{"train_examples": 39062, "decoder_layers": 8, "decoder_qk_norm": false, "decoder_positions": "learned", "max_precond_dim": 1536, "weight_decay": 0.06}
Rows from block 3 of the text decoder, named by matrix and row number. Rows with one number belong to one neuron. Each number is 500 + 25 x the weight over its row's rms, rounded and kept within 0 to 999. All counts start at 0. Numbers have three digits each. After the name is the row's rms in percent of the matrix's.
# fc1: MLP up (decoder.blocks.3.mlp.fc1.weight, 1536x384), inputs 320-383
# fc2: MLP down (decoder.blocks.3.mlp.fc2.weight, 384x1536, transposed), outputs 320-383
fc1.1286 078:524494499497463482533487521495480525498569490518525529509481492524509485525510483509499474462505470489500479519548533498491531521501455486510497473520489453526499483470471478472438517489515502
fc2.1286 084:438506506511517472500527520502517482528490483477526527514519521493523514462531435484492532526490544484482521538481491524522476481515467480475528526480442504547474487512497475507505517524516515
fc1.1287 121:523520529529514496492497503452569541502498526501489492472524514500480520526500458516520528484465538499562467478516528506484506531498512505499506580475527499471492499507494498543498533503494545
fc2.1287 122:500470504497513457529534495525506524482520480514507448476454480495459486536500508444517518473438468498527488573477459481503500553507523518487480439488517514518524523532468528514531492486509509
fc1.1288 080:468516507520490496425516509476504474515490520465475509508510526497518520516508511494486483464480516467486476484519514507503467493513501466523495481523468504538500500465519520506506499492484475
fc2.1288 071:502550525497486422528521471490475441464524478491510513512480459469462505507485450550492486511508458478480485572513532529436512513497487474512499518446493497513483546495498476530534536472491545
fc1.1289 135:498520509495463524531524483507493486515473480531453522476522484509493501525540554481529467491482471473510538451499489543492480478571441540475455473457484511489525462495472487485508489531471503
fc2.1289 127:515460491550459492460508505490451487516488467523452507485526478474496476530433547486466525462454496477506495550498538464493516504559530514494515533532464542497486509511461454472520515527462507
fc1.1290 091:523540541498512442500445527526490489494503518506487490556550500501502506484542485489538491528462513554502474545508488538493459447424504490535520480470525462476508550483503506468499527491515497
fc2.1290 095:511481559501476509535528478488512479502474502493505507440472503503504492474459463520510518493500481529551503482484549573502516527465466507518494519501512453499453535462485499518497529520553501
fc1.1291 085:533478486565515517524492504509528457474525490546515529473449488504504476477501434508495487479510467488518502488567464533491542489533522518454484506505517495496521470504537541472514511497490479
fc2.1291 092:479533488540523473512501510541508484481488540537500483513477465506479510470489506471498505477499554479542489493466503480502481479530527524506518465547485528529530529488526503513467478567532491
fc1.1292 085:460530469516516473478490507515497510483519507506553517482502516533533479535483508508510457520498486485483522506528475472517520543477495507503491513532470479497478512453528510499567528501510483
fc2.1292 094:526502470512533552502542560479523509507518457499439504512476515496492475513499480498546523459513544511496520479490532515495543478507449465444525511460531517515544513519510512507475484493493467
fc1.1293 132:544483475500473495528528503501464490529457465501513516531525543488483495437464519485508529509497551533517513521496503518539528501508514478454528509512449506512483482501508519527508512556494530
fc2.1293 122:528479505511503468483504480461488457511500484450497469534471443461501516498526547498460499528505501478501512525522507532465519476510459498454528505503473494497504539512471488500483471480504466
fc1.1294 075:516514538496516487508493495525477495510524480488485487476506501487485554523513496525511535495535506468511498493531544461485559506485483496479529513482459490514492500491460510472459522541518522
fc2.1294 074:505470506497504521510540487502504540525490516501453492480539486505436506536460514545526506505464512525477527514479529530492505503532486464510507496464544456533483503456514522472456525494508513
fc1.1295 110:450519524442506478519504492528494511496486474487497518526474496504483467482520514507482471497511509496519539554541505497501523481513467465504521513508471494522489498483519462495466485485504506
fc2.1295 103:489496522532468502488469487543498544471454471492486531523483537527518478509518515506501492499478512511498483498475486480463473507445521501452497518525491485489479487519488550522460492493479494
fc1.1296 090:461495477477497505535531505489508505490475497493480510474458511529510454457452514462486491479529532488469471498469507519513475518537528499535472503538508485511475479512491528510522478473449496
fc2.1296 091:497475502465501482478485472532512517499506497510480506544531456528508490484516506518491496514489529484538520467533510476524539479520525507492487514469465494549485525485491483504489480525512497
fc1.1297 065:566492498520489496489482517507498475474484507500499514487534535491520497497499488508509489469488479486483549536517517498472498520514509498507453481530513510497510495531460502470487521546472511
fc2.1297 065:455477494512484518519495518493496491485552502513497517517492504489512528507526474497528556510510520455525497445469471504528514506445528513523496491483497526525480518456500509529510511509535520
fc1.1298 098:477516493528520556478459515550533482488466493492478501492517508466515506541499473482493539523470532494498486511486525529482492497513492545515492505538491527447505503551547465442526495501525521
fc2.1298 091:538477485477458520518503489491477495506498494545487551541470490525469503525498531501444555467497472461501516509507473516505464495469477500538511500515488501498483490495468555502504495487499492
fc1.1299 120:516539514480473518516500466497507508480485503556498511452508528484502528523537489475491528530525434506513430487467519491484501510478511493449522492519546518531513506467465453454520513504502501
fc2.1299 119:491492538499485497496483494506523506478512484478533483454471516536476486507526504485536497424487525485518471483497479459453461487489512511499475494479519431514455527474496482536500459495516467
fc1.1300 083:510485492474513476527494494573495523516506511479514535515490511531514490503508508495499498522502505519503499494484491534544529526535546510474533515482485482536498483496510532513449521504524512
fc2.1300 085:487504517489486495475496494491514468514475485544475539502508482519502540467501508518490481524520481483466521479544496456506497500509502473481468516522484482496520527459490478515517515529488513
fc1.1301 121:528456454481468504498502491470483514494514517544534506507566479496508493502462502500474478517485486557465495501488490503434522515455523476513489491517468479519474496436520505446512532463520481
fc2.1301 112:488492484510518476488467504519529529500521514502467479538502563493488551513459482510514502473510529518475575506486475473476517507481516506490495460483524516490520495475517531473501519476500477
fc1.1302 102:421543527491546491519485504501507479497497528499495467526478515471513492494450468520521533502516506496514508440520571520493534500485522484492507519470522505457484477475498506491525535460509501
fc2.1302 105:531528505536532511516533497473469491478470469505498534508494497478510511523484528518487445463503505488501536483470485514423421479463487528497509476487489552534525516520533499510483465534491489
fc1.1303 072:521515496498420482519497504475508475486512478483497480490476530471496505485499472500492520448478507485449506490545473492518467539516513508507494518511473502487513484465496458482472546527499498
fc2.1303 077:496493498573477550510562494499515519527484498503517485471524483546544523505513512515478507492526564563514519485523466502524519447517533461509472560488499530496496498527495483515495520480484498
fc1.1304 097:480516501494553458511505463479509544449501472533551517465458524509524502503514493467501515465476520504540523515460497512436505496470517491488484511496518506512527508505513501552507507517478525
fc2.1304 097:474478497490463505466526512482555514517497470490476512485486492522522490515466503525473467495458495485528473495497504524505504512519552496503544498507458514485477517524417527471520481479475545
fc1.1305 085:498483466508514488482462563507473504448551497525489495489535488456528448439513496492479545500499473491511500476556508500472528511471493483502493458490500468507491475489499471504469508475497522
fc2.1305 088:475543519506456514542487493509487488501514493506488503530441510466520535469517469554483500492536482505477500486497476550561463469504532514514544490528464505483525481519504534504450495495486496
fc1.1306 080:498517504501465537493505485504490535490458493543456514490524511477506479492445492491511498516528494492472463500469523526448490505443522460492468496499515516474495511478486495486545502517494469
fc2.1306 089:522519510534484501482510472505478495503543524465458506503503504460492496467495550461525499510522453495489501497526512515503509570520463526497455493471477444511472504472491519479466524472533498
fc1.1307 073:495478531539509513504505500488530496483486511530498464503483528487498540540501552550542467491517510471453514498496564509506497512506472499513533479521522551491512489503507504477477528470526464
fc2.1307 084:504537481455518510533492516474517530509501540488469486514438487509526494486527506459464525507519497537507501502527505519482475492506506463465466474436506499510477509533474493450482505498458495
fc1.1308 111:518491520509484463490520498512510524545526485505536458515527519540474509505498524492507501495477478530450521493501460473443509499466485470471497475492475518441502490506483492470485479543524476
fc2.1308 114:530483490494536500497474516507527456562476462488457474472562466555496484520504514458521467530473529547512530470525451458474477492532502481462493481501503491442512456460518538517441512520497464
fc1.1309 070:466513501484480510520496510503420500472530470486455482495510475472530508475565510505497526478516511532488489473483494524484524482491488481494517510470486482503494463466467484449469496498510510
fc2.1309 081:493466529510517505509517540457491510460508511494506532491466555528473538501505488536505518483500473502539447485552498470483484487488497493523495495509453547502545532521528511523489492473512507
fc1.1310 129:464470486510514521530531487539493469516481483481513478504537497465494512545527492490475529488537523506468498454467482507461555508519509473520488486511493513488505526518533493512460528467496492
fc2.1310 122:526553510464517452487515486506507509470525526480545491495511458502506494521460515484523515526489539480476503545504499463477449498563524523505523482542484529529487475530495497496487479481515525
fc1.1311 088:515501480503525526533471506472500511478492482491535507511531500457451535447493490532549501475489496524540526505491498498493491475472480505447452476492488493488510493501473530488470515492498506
fc2.1311 100:491479551461507503485494508509494490538480494491497491461501483472506501494528514494452500522492521465453473501524475515472514530477527487529445530491497483466507517475508521467492489511502489
fc1.1312 121:524562473485499528508552489465507513496548536477491508544490470479506459511498496461478466510456496481513477495478542511491483518510465517497537483522493524490501511458467487478481518531491473
fc2.1312 122:453489457504478468491509521529492519491476519467462527506509524491493489487478556512482510475512458488454549518489522521510518541486547537480471554532472508503501515520537528461551488508518470
fc1.1313 086:469457497524521464483482479536544512531503507558506507469518515505515482481536513505515511490500484484520531435502500523525510528507478493522470531488492460504528533524513499506483495477540513
fc2.1313 083:478474488519505480490531455512505469493556501508508513523551555480496509509509516489488535467495493487480464521450469531478480471482544495511535552483530515463506511523490487477519532512565571
fc1.1314 087:490515484483524504539511492500474495505461521425498564561490474501505496521461477477453457507476557519509460496511484512491510476488517485550509486482570511497522502511492516497467483514461531
fc2.1314 094:504509492505528518477531524500520516498486490506486511500521554487514528476496535502510518513558533538538515473503488442480500504468528513473467518459544489496486498556534505474534471503549474
fc1.1315 132:474488497479516492513489472499477511539519515448502533540503475500501518564515530526458487479492509493515499493475504498463508525510510508479517525466480486474538471497495466461516503554559523
fc2.1315 126:481494507523537486495516505525485477479491549475492518514529487522522534504510552501519495551522453450518502501476493520442511469508462517494522460475480494528494507536496503474490519517455495
fc1.1316 076:496486458519542492445472500502501504508445444516522490486540501513453508491475521440534493509470459528511507484532541504525475533472467455486453540508496488498517499462512474456532500534481502
fc2.1316 083:518474522483500481509491511501499484524496502475440488556498495488473521504563458516474496510499538503459488502523482484490503487511503469498478481503525470486505525536490504498504462511468513
fc1.1317 051:527524514478513497502497547518491468474481470496534466507498486490519502492445499457486527502530525485543536448503457477513484455520478556517474521483508512483520515485501478446511508492522482
fc2.1317 057:507474464510508511514499501500525503555511527500459490477488547536484472513525471562495527478489506518481499463500487534466525481515467542468532503468505509468453524514489521508506520514509514
fc1.1318 148:475495566514516490512502489510474488544518490464511480474469494524497502471541523558457523515484495536513476519516472492586512493545505490486465527548506455468501492477534494486487498486532514
fc2.1318 120:510508537526494527508545501486492507493467511512494508446513538483542518501525483481521534462481526522487450478491453498524525523489458498476513523515487487513434471542477484496456475481463485
fc1.1319 097:499525477516475487501476484488467479479508513486502494472455511490473527496502525526544492485484544506491566518503493534448465497525489496513520468488534487517488537459505482481542497504464531
fc2.1319 097:500528469505485512517522477532508533471518424529501487521506486533508480502476512443502499493527457517479538475497511520507488507507544491481477527533474512509498466536526477508480518466518474
fc1.1320 104:484503486479581478502486507504456473524482459512501494520520530474490517515503491501496488475491456512471544514487524497549492501509502478499443548551495489513493489479517510491550440521484533
fc2.1320 110:534475516423541511489500487454518526500474531513498468493488495518460493498430514523487467522520528499458507466495527499515496552506457509477448504473455510446469498505495497492499505493480508
fc1.1321 112:494463481533559450472468504488568518457447459527492479522474538470496483477505457491478504517508511519504495470471506482528517500487524510503497481507448553491555507527467486495489500463494561
fc2.1321 125:496463479510538491476463488495560543493475506529507510514514530495494525476527434485478513528473509500508442475520503503538479473509532523518525459477475551507556504513451487513476454510465549
fc1.1322 059:480481466501535529493508490488509482519493456537510492559496531480486491524469500462516538548536515447492464519523499495511536552545494466500511487509476522494495506468525429489507486508494467
fc2.1322 068:470529519491452500542500499486494474474513540492511477511548497511495508522512487489475532525503501478448545491479496457514526484492470493493492502484515512472557498487497509470502509488529516
fc1.1323 075:495477508490521527487522458496497493536503496468515492526505497538517479470576453495475517542545492476495481462516498543527496505447460515509485536497506514504507461511483538507491526516501496
fc2.1323 086:509477513464481462525525508470493502486518521534467495544487464512512505518516502477494481494509469515486480487446559503447506500558525529486502499518515520499468500496502502491501528489482514
fc1.1324 127:484526474480465523511517469467506480542500481515507473508515513481514505512535504516509498478518502513502512507549482482463516537468497479497515492481462550522487489440503465498450490504484440
fc2.1324 113:494458517550523524480490500482510526487514501531523495498496543569507497487533509515547480508521513451461523479488482475483507475529423467504515488528486553504523476530521518476504522519491522
fc1.1325 123:487535488484503537510506512504496508511510521498519522513533548479492454514510520481465473511514516528501525490519487531478549552561508477510525552510450534506474501499512493496519546487496448
fc2.1325 115:496490499540510556480514486512459487498521440517480494508529482522498463512488519480551505509522513524543475469513523522508441499493529478526458466516485506482500502466491483509532453460471526
fc1.1326 083:476514468492505563508530497506549530486489446515484488530490473530514490507519477514515531520485499464526495466519479508473509443505467525476470494477488479482489496507470475494493506509513498
fc2.1326 080:477477488485488501500495479491500499475543492411496527503472516522481529513516555506505466467551458526516503495479473533482498476521538476515482505489490484474476529534515501538485519519479473
fc1.1327 087:471503506449515517504482493482556476498451518535487515508509487540519522487505482519535477528498483502511509506508478513496500511508514531518534482495509529504516495484514462492506518513439509
fc2.1327 090:483494477519513471496468492508480516490550540486565482507522543494464501505490531511494453467497471472495550459466494493467508524478489535495490499501524513490490495475542500496509455462510483
fc1.1328 095:498543489533480500478496485507482506515446518482478482466467511490494538526510517555524492432483546516476503512500486524524508500537510535518486512536448497481498484478450507517476527508506485
fc2.1328 098:517563510482521530509507496551527494503516455504510489497489474521508500506482476453480509534548499490506532486532501539528510525519589487506527477490495488475508513552471507455472489515502514
fc1.1329 177:504488516510509491574510499468532494477459517499550527525506468542425481474489497504490507561454502518484422473511455511486510532517489520468510501537503521523470513518508494505520504549494494
fc2.1329 142:461467529503520518477464515502499521493485534488497500511460551523490510501487545512484509509464481469482538487486477470491487455477505468558521509529474517511479523492507488483492502513532500
fc1.1330 096:487455486481516502503501520506497533539514483485525505504490507472526504547513478487484503473495509542516530508532553516525530509492421460517523513508508493547476481492496508531469506491543517
fc2.1330 100:572542483502475516534512484465435554467516497487519531509497487538513520539538473496541496491479446532558543490522501472505537489529493502495506511507547500529461494476511451546510497480494514
fc1.1331 064:518482507492490510452505495498545512510468524515491502496494483531535480482503486490532507475487475519472508536505498528535477521499462492502504528488497513506557515526493477466501491500505521
fc2.1331 068:458506482473507456495523510427495450498483509500540520489523482486500515500515469515459445540484486497494496453513489478487528466511507474450486507490521558488480492485499539503500520523485490
fc1.1332 102:519533512514504538531514502499504500514522490467522515505469514477492437460496506482535485514503513464507527497513513524504451503508504513484569510535432489528494507476460488452478507535474508
fc2.1332 103:520467477492517489465461486531503497438488477464509496520521475493500506511481494488518530465488502491519536459490546507452496515507474513502501501513508510508519523489475520458515496489439479
fc1.1333 076:554489547483512479516524511510512533514502500491495498537509473506495554528546522512445521500496492505475512484498517464508482487498471549525486537540487483482489447530467489532496491504489491
fc2.1333 082:500493531480503501461525539498485500464483483511482504469478508533496498511499515544526524527499446565503535494479531543522526489502504510495478485468495526498482520500502479519500508497578472
fc1.1334 089:512514504476541493529486471524531491506503527499591495487519464489488468524487549536520507513501478534539486513492546483486503503534527519474516465495492482546508483489517500512478461479478514
fc2.1334 090:507491504489498434485526542521464525465469498477491496507515489497452510469481482497514497495548480497486486541532512514499483533527515486529529477547437492515469517513487542516517512495462494
fc1.1335 073:470489444515533489507464464529494530484518479504522517468517487479523481556487514489457506515519519488500509497547508462477465500469522486508491504484486505525533533468479442487519521524517517
fc2.1335 082:465520501503487510468497485511485513525512533527455526533474523514539470493536479471540487494485463450526512539518514486493573533407473470468514519508498517518517511507520476495480495506490489
fc1.1336 095:505425501502497465520511504543465498479485454502498470510522512491470510513459522500535538487484466519453511473461506505522452506496515546497477547522493489502499525523544481480478486522476520
fc2.1336 100:533502517504488544458522489509511465509452482536513533541475493510521486483470503488525546517484482469475507514497539538531490464504519494475465478493522481518507477479573535481472488512518473
fc1.1337 072:531477489468461486431519475536502528497490492482512498515477509499461510477480484507454472509497449484505491517474509522476571512468463506516484524455519503475530491494472519478503536495495501
fc2.1337 078:489453569469539484514471513493479428510511537496496503490534500542475488460490502530469475532519480510528514507492508509554491522541469512503499510531526486463493457504499498546525457461491474
fc1.1338 118:508474530522514545515521500475510462551507483492467527504488466500511478503520483503493473482497515518516463493507487481495523489480514505471511515496523518495492480462497483528499484513477473
fc2.1338 113:451513470501458477516486523476495534509475531464463485488496472500509484501525509528534463524491457497477506511512479523524515487493494463520492489477451534511505495460518491534535528489510518
fc1.1339 089:465527537502450525476451508485499488489467528502487540459496480474523468499485501488497548527509499495482447457515540470505465530498505519502494477508486552487507527503501542529459492478518532
fc2.1339 095:513459510500469526511519478520513483515473507524521467524521504483527500536517556576523509526484498472485482541486514498482497506515498500487474485497532475503530476542531478510515525496442485
fc1.1340 135:507508489498508480514489502474498513477504501475504466490504525493497478495489532533497484531523490537481498492530463524461512541520446453476538547485525515525496500447459482511479523557525492
fc2.1340 119:538491506560533512540470476498495483507463554527499545521501541508560512493506548501526492532510558482515509484489473519472513465449481512506490470516463492487505528511506483504524442533525488
fc1.1341 124:492526504506499575518521521497472518518505503510438524519498519491503523538475522472485504447459493501502508552503494466495533488469474483497484473535523527461495499525518527518494524496520464
fc2.1341 122:468552504481481505489435508503536522505527490491477510486521518501507510476511474483494527533472505484542460483505512547502519498537478482513489504458505559511510489464502509498526525544483531
fc1.1342 107:489494525488519527516480526491501477495475527491499475493488558473499503514532527505572469506496514496490503524479458519484490521532513463489510532536502530494534481447503529527483491529561452
fc2.1342 109:523519444550494482522509509475484479484482491468501494485539487526547501434499442466470479496478468512508490506559522462502526555550506487525476525489480493496513528537507469467481523529483473
fc1.1343 080:504452511508503556534541476526512538496533488550484532487501508511487511507546487503445497455469527474522525498530526527465496495461509495485475465454448509516494489473525515532501544502493520
fc2.1343 090:518480519503503466515514467479529531482510521510511481500493501517454413462553481516504517501483513540506479518518461510515511478497538466484493525505476496465478485531489480510526450474527539
fc1.1344 083:506494504509493529489529506520496507501518508495549537458526559515486546482463510518484478509493464512509489484515490520440479503463555501471531475511481469521461518474541522534525459504524474
fc2.1344 089:479487521523508516486495448478507479492491510517534481528488486499526525509472493518488460524493479499540546509499470457519483510543492491498502513521469504472519467501505450516485533538482499
fc1.1345 086:497465523478532487470487471520495477541516480492519473498534484487494532496487453487502485502489470502514490491513520516503523515535506509496481488491515467528476519462499486483501529504508484
fc2.1345 096:489514490450487477481463477526542467530504500496484530512507560484488504452479511539531478527463496502519495504502455508521542472486516514519509502510518466442480535490509485515553544494505461
fc1.1346 092:534506460501512504523493488515503502502474499507523523492499507492500518486520497491477468534521471494502504495542516538492473537506455511520516531507497481538507547530484491509572510516541466
fc2.1346 097:481490497502511522437463547493523531473567513440504532512477497491449501524498528454509513493495483510491496510483516509496529523487511475497492512500520555472511518496488459514466480479473523
fc1.1347 118:542454440484523473553517518462503545526478501507511488506482523480497531505517504504463481477513518502555492484518515485489555477480482484487471503485455506495502504477470514520491466473525501
fc2.1347 121:510480493472505543523478496522483522483485520492529509519457535499510437519505480524462496505502481442481457465501512498484544477511469527462512483513514499490543490480507497430514500515467482
fc1.1348 091:505512521553484493502457479528546504527499504504527504502518470474522488513497521484481528484530480512535511458511514509506496484489492551488503478496521485506502529483514507512458493459493504
fc2.1348 092:489460572411492444470528482519546502504481561473536497504520520479509498507515516524507478464491508478477495523502525484479472506484500510560527482512491466514550506480478457444536505505524528
fc1.1349 099:547487529561514486503507508517495480556445444512513504505550554564475501496515528539485492515462493497500504510525439493504504506512504505511496506541519507459531486474529493504531458501474518
fc2.1349 098:518478499452476535543472485503525459492462463474480499496509527516482514470524486522487506551520435459465514528499530495508524525517517503474510487453473497517517546505466512498505461522507521
fc1.1350 139:479508542499541477475528487516496525518493522506508513530518491491540523519507488554450524501532540487449502541477489488502493482503513516507509507537493493512502525542492500463482507474524492
fc2.1350 119:478464481494532521503486529510509487506493463528538491536490525487501469473468518468491525485480427510531487459507488517492509483469490529494490480554461510513483523511515466534490482489504523
fc1.1351 111:521514507516483506508538461530506555502474506499533499502507541513459520537472491474486474504495453519452503497449506571463531488459484499499509498523522537569521494531520535485451489505451535
fc2.1351 112:459506530484489500451472536521521478509498507477483490500511449543475499501543485508487457515482562510506534490530477496528522493483519483473444450494515510473524553427520516511526460496508503
fc1.1352 097:503472509493469498532481481507478541478482509506515466467495492498536498541499506558455535511524494551528528469509509491499509497525510482504510500558528520510544506459494509489476523486550476
fc2.1352 103:500497516508484459481526496518515507485518475515530476494504482507488485496453541520486485499534468497472497487498506529516531515494521469477511485458531506517506490525509496477520501483510501
fc1.1353 102:535497517458516507496503504524502538497487528450548516498548480503516538534517485489514429463485532447486502495522533513503495514456452495491559496514542475514477499470527489514535524519480522
fc2.1353 105:529517513505503514524469480472468485510492510526481519562506509479526473516557523507454444487529478491528512512461523482478533484481489493517481535508488519509489522494476500543492468558545525
fc1.1354 085:515524469516462550466498483476491490516526521494519511437479484521520509485542514494514492513515540497581498449497524533491531525509476492514493528494509522516522524495500475463506518481436486
fc2.1354 096:535480519485529474481462473508506482495478499500457526523504492560467526542498514491503496472476538505492487494557557489496486516554505473497521488470463505487548517499498503452498457487493469
fc1.1355 104:507486494495488467461517485509456467496485482480489516495527509480473502504521491530519479470522491466521521511518506492493542501491450457542491536498546501551477522479513488475495529494499517
fc2.1355 101:501531450507511497504477504543515486475515467485522486513534516464478515493471488528444494520467527528499504470481506465505517490485485497503469511545521486477520538462539483512513475517541483
fc1.1356 101:479512488477508523476514488471478499467526499481498515477467548504492491512437497460529485492534459482542545497564483490525479461522485491513525470502497512482507456483534497499512485452498533
fc2.1356 113:470487497512498453502496465455476495512488491485473494490506515513553493515546503492522504526504550481484510502488515524506536544498502512504483500475514499491488527478474512446470527568513456
fc1.1357 078:474507478557494473506493515491500484482466491492507468502524477528481484482489450507502534505505482485449516486498482508478519503520526505498493555506536480473516496494509541503535472480533507
fc2.1357 086:524519476515466492504494541520515470502469500483521484497495498484473496480529501533509495507504498491538499497493482471482482528506445485502493465477451506500492459472509501449472514491514522
fc1.1358 122:469510511461503513470507508488485489506458486500483440509464499513510548472472495483487457496513476464514501448515481489496507489457505486501468488530507508474547467431516496455498499497489506
fc2.1358 126:503407460493531503542488537498478547500462489503477498525461475507490513498520517559537533487463453480491506536486514537473482480473474488520494475471480467459444512510483532506501490487460510
fc1.1359 128:450485526512464490517482484515547473496475493512468504546485523500566515494501504536482464521545480484496506492516468505505464492470497480476498473484480538515549507477461516445484521425518506
fc2.1359 133:474535432505535503471482543507481502501504506494527481480473515492485512458502477569530519549528467475501493542519520526464459488499499520501457539487543503496504505515478482525551471454503500
fc1.1360 080:502516493469543480484526461468483465477489533512484529504467532530533470509487504493523497527507528485484463490518538533463452499488532458494515510486475507547498521495517473457500497523463525
fc2.1360 086:444469511457487486528463476544538518500507466472485512477532487438503508486515531508460487487524474519523514494472506470474529511529521525466487486531507479505533508520474476491531487509467497
fc1.1361 095:502491475538478513479507486475481500518519524493496504522530505496493510519488497557486524497478518487470507474536522500523494506514514503480488445481519487522497451464483513490495527457492488
fc2.1361 087:523556485515512525547459498468472512516524504507490528480460489490483442477500521531493454477499495501504507491459515518497485514471466490534497503532465492498509510512477542559460454515498514
fc1.1362 113:508475484504489484472505490502493521496513482487521480534542492474477489521483484496519509462439541500519520449479474544510564542527518500519480431504512436514505544492535517491525471518451517
fc2.1362 110:524541460457519520453524486489444455498518511466484472483510536503527509510486509517466495531479508440505476496484496516511471460477493491523503538472458526459492506481470468467482498523551509
fc1.1363 125:478495531452516552511498526479521510480487490507510498557540481477538488530468530483510538488494500472470503508495498463489464559519503530525491499510504475474496501475498530516489451474514507
fc2.1363 122:528462532490479508542506467526485516488479500501482488493518490474472469508478531481509452510464505498516541515497523505460439502493505519518455476511482497512477489506514489475498481523518548
fc1.1364 136:501525506524520551509525482518520547550515522527523515510546535498525466503550530490500540501512489467529510486489511483472553498453497519495527509503489484538471465550509475515454460549483509
fc2.1364 145:492521476480479478513496530469448491499474481482449523497465531566464482464476514463499479467485522546485477489506496536494515521501514465516499490510493500529533501471474487536496513523493514
fc1.1365 108:506500537525511544533502493501475479562543540513515502469551587514515529511513471492502501535481520513498530505482509493552510519472458489471502477495489523511523482502531504494475491519527469
fc2.1365 100:521482513527532508509455456501460440481486493489463461487466468506504452560503497483497509499515466465455538504505496496514499519444532516506497535491503531527481487511422464525555501509509501
fc1.1366 083:476522507526526515468502473492465488491518480498489477555491505447463514491508517506508524476519492492479431533519511513518490533478495492454514495459529441475477453507510502523518530484494523
fc2.1366 080:503517498469480493541530524535464469451496459516488503443521483503507486480493540499481505517526512498498533488480505496491474523485514472507490508521495486475488583514494517488509508522525492
fc1.1367 140:535491523503475507541503497469463498492510510476502469549494488474500509446491501464494538525525496465459471458535473494524530531495535502501484531477505504549535506483505483478523517508516504
fc2.1367 140:475503480513504477502482454506542492493459501515498460535497515504519541484510452548559502524485497491469526478536493538483492518458467480497481511489483491487488516492517509443557553502496489
fc1.1368 102:486496539438515502523496545467480530504479442498551470517523524487480472491529487535473476490513514477488520523479520496497495484565495521525530476514507473500498505496482494468493541513517462
fc2.1368 106:486497457515518546537486495535494471469485493478521515530470506570497497526458530418479500497551477527511461478522517523514495459501464505430504504462512547495512524464500520512464470496464468
fc1.1369 070:521498503464496530520494518526491496455510513495504490536490449473512514508540507469474490533497534475515502493499518502519536507556494511539522462506538509477507518486481486424522458518477492
fc2.1369 074:519536485525502544528517511519476490479521529510516472496481501501513533494520538498497461489533466555518520466492519534481482544487511498483454519514465493512509495450552470515475454519518492
fc1.1370 096:489482486530499521518494496503491486496511507513510472513503481493488528545499503508490511501490505507515502525490518485481504519548480506488527537489501513451508480525484531485502468516506476
fc2.1370 101:485476524507516474510511544489531468493495481497517529512488506514502493519485499563545505472486472504477464504492500495477470483484523534508494453520540476491497525506482555482496504490516518
fc1.1371 100:510486491489452519484528497515507464495476538469509493460464490528472522517493468463472497523508527546513469543489510503499529503463463458522548501498521509490496440488485527441487462513475541
fc2.1371 103:473480509522517544453466493466484486492522524496499494456508507487499500538462525475481488533506521459470521505506467491518460475525492491508479498507483487473454531499501485463550509521475455
fc1.1372 064:508489470525503486494525530473501496529501499488511534476528475466488507525500494539505532528484491448489518475480472467504509484484527487538488497484490546550508508520490541510436482520471536
fc2.1372 071:484542546517486509541530442497526550522514502512470489476493519491525529534487506485489490520467470543509500485506529534487520485525466531532497491473518503532483544523497494506520487529527508
fc1.1373 089:481464539469480503501526469496523471530518483456551491490491510504533485527491463515483489515488455473527510480461489498494512546476494486489567534485460531522529549457477504458495507544507517
fc2.1373 096:496500476524496480495453516492477480521509493524470519500541521491544519490468526506505521455519537520499422473505508506494503513506440500538471502560510496478521524471531520518530482495490516
fc1.1374 135:513486459510492509511521463492505500500519477544522513522487505519496481466488468484511491512449466453476516507494493500504509491472520521476509475457505547504520471511530499494492524565501520
fc2.1374 132:505511532470538502485542507502526510514458457556470492476512517506489479512495521530568492507511549489468479491476499523457526532528534513547484525485503499529482532471477496430510461485533484
fc1.1375 119:515489477519511509530461548489509525531501451490496521493513446510535504494479536542453552508532480548516527515500510503460556479486497478462522511492502492518525494494481548489476494531457486
fc2.1375 115:484494480523514491524484500507475489483490530485523511510487555494467527485509501503497443458499493526497483499454481540506457512478532431533489475495530515514521511512508471526509495451493513
fc1.1376 087:512485482501471445523449463468528533479513451553520512520505526468568464494531486530521484541533527517494482498501482489501494463541459531474484512537499504538528459514492495530531489518462495
fc2.1376 089:471478432512452476496471483495478457527527456489534522495475500516479530494499526479481528510509477505529524464568529478517478483468495447508520509499505512519524475471492481523485503493454467
fc1.1377 130:499491475543480513506519495519470529484510495466509526505537483484509509471505535506492524524496515461538512475480506505519451494531566521440527504484501537457524488496498512508539527503490433
fc2.1377 129:559507502491492508536502525525509472484493501547529474522466461513484487497493493538515514542539509506471496475512491473487513521480473506540508468480555445482468494495472465481488489511493526
fc1.1378 099:501480491493502478513473510532526459503493460494481509518507478546510485488494497530512493534487538515506510504500516542530525489491506527478483479482440491466507523503527502537528528525498491
fc2.1378 103:439484475513480492485497517554463486507481505511502483499475483519475498511508512491487519483505487508508521503458510450479469543533522450478491457495544488520484507546486539472501428515495526
fc1.1379 106:505461484549499498487452428504494501480514503508531549480471488505494452486499529509485513530501493489497526466496519528516496509476507462536490536456553479543480520526498516520465472455530473
fc2.1379 114:508519461473539500508503520491492460482484527524546501530526529521488520546478562491477511559462488502514466529482490520490497524484461490488509488543453493480448490466471499488525509528453519
fc1.1380 070:520494504556499529433495502493480487497509472499494462493528486521509507511493529535521480503481495565493517477522475519545486510484476470514496529478476489506484495481474516514485479449498493
fc2.1380 077:505517474493482467542517506483503504532462469470487497492501520473469481460534473495511526503512527507529505480480507511516525482488515487494503539472538509530555456519486537488507502516505490
fc1.1381 104:537487514522518542530522506551489534495478471506549487492514451493522489495492536498511489511490504513483520497502518518430485536514466522472551472501519496481575475491514486500506475503490523
fc2.1381 104:488432498530510504515512516542465468440494510523492507484497488519531513504517537476498470520482509535506529471500549485499499499502537518442505478491467493517491476512515474508504449501492523
fc1.1382 085:512468499489477524496479467517488515515479480513468514514496464501567468482524528520526452501459535524486520526481494510514509484454481530542499527497468539534493471480444508490509558483506503
fc2.1382 075:504521497474496474480531494510523496517500496512487488524471522471479482493495502513510512497515523481525497515507459518482501492503484504489465490541463520530508503510449485494504483489458501
fc1.1383 101:490552528497496499505445557491488532481465473464483466519497484500501494483495526491530462535507516422481472473516486478500503513490485506501541475498492508520498538494484517520523482502527522
fc2.1383 100:497487497496526516481519491522503478487495474530515487500502487527520524501431460520467536468484499502507522512465499502514511450530527482467486519500507476500490501504508486505521489502488524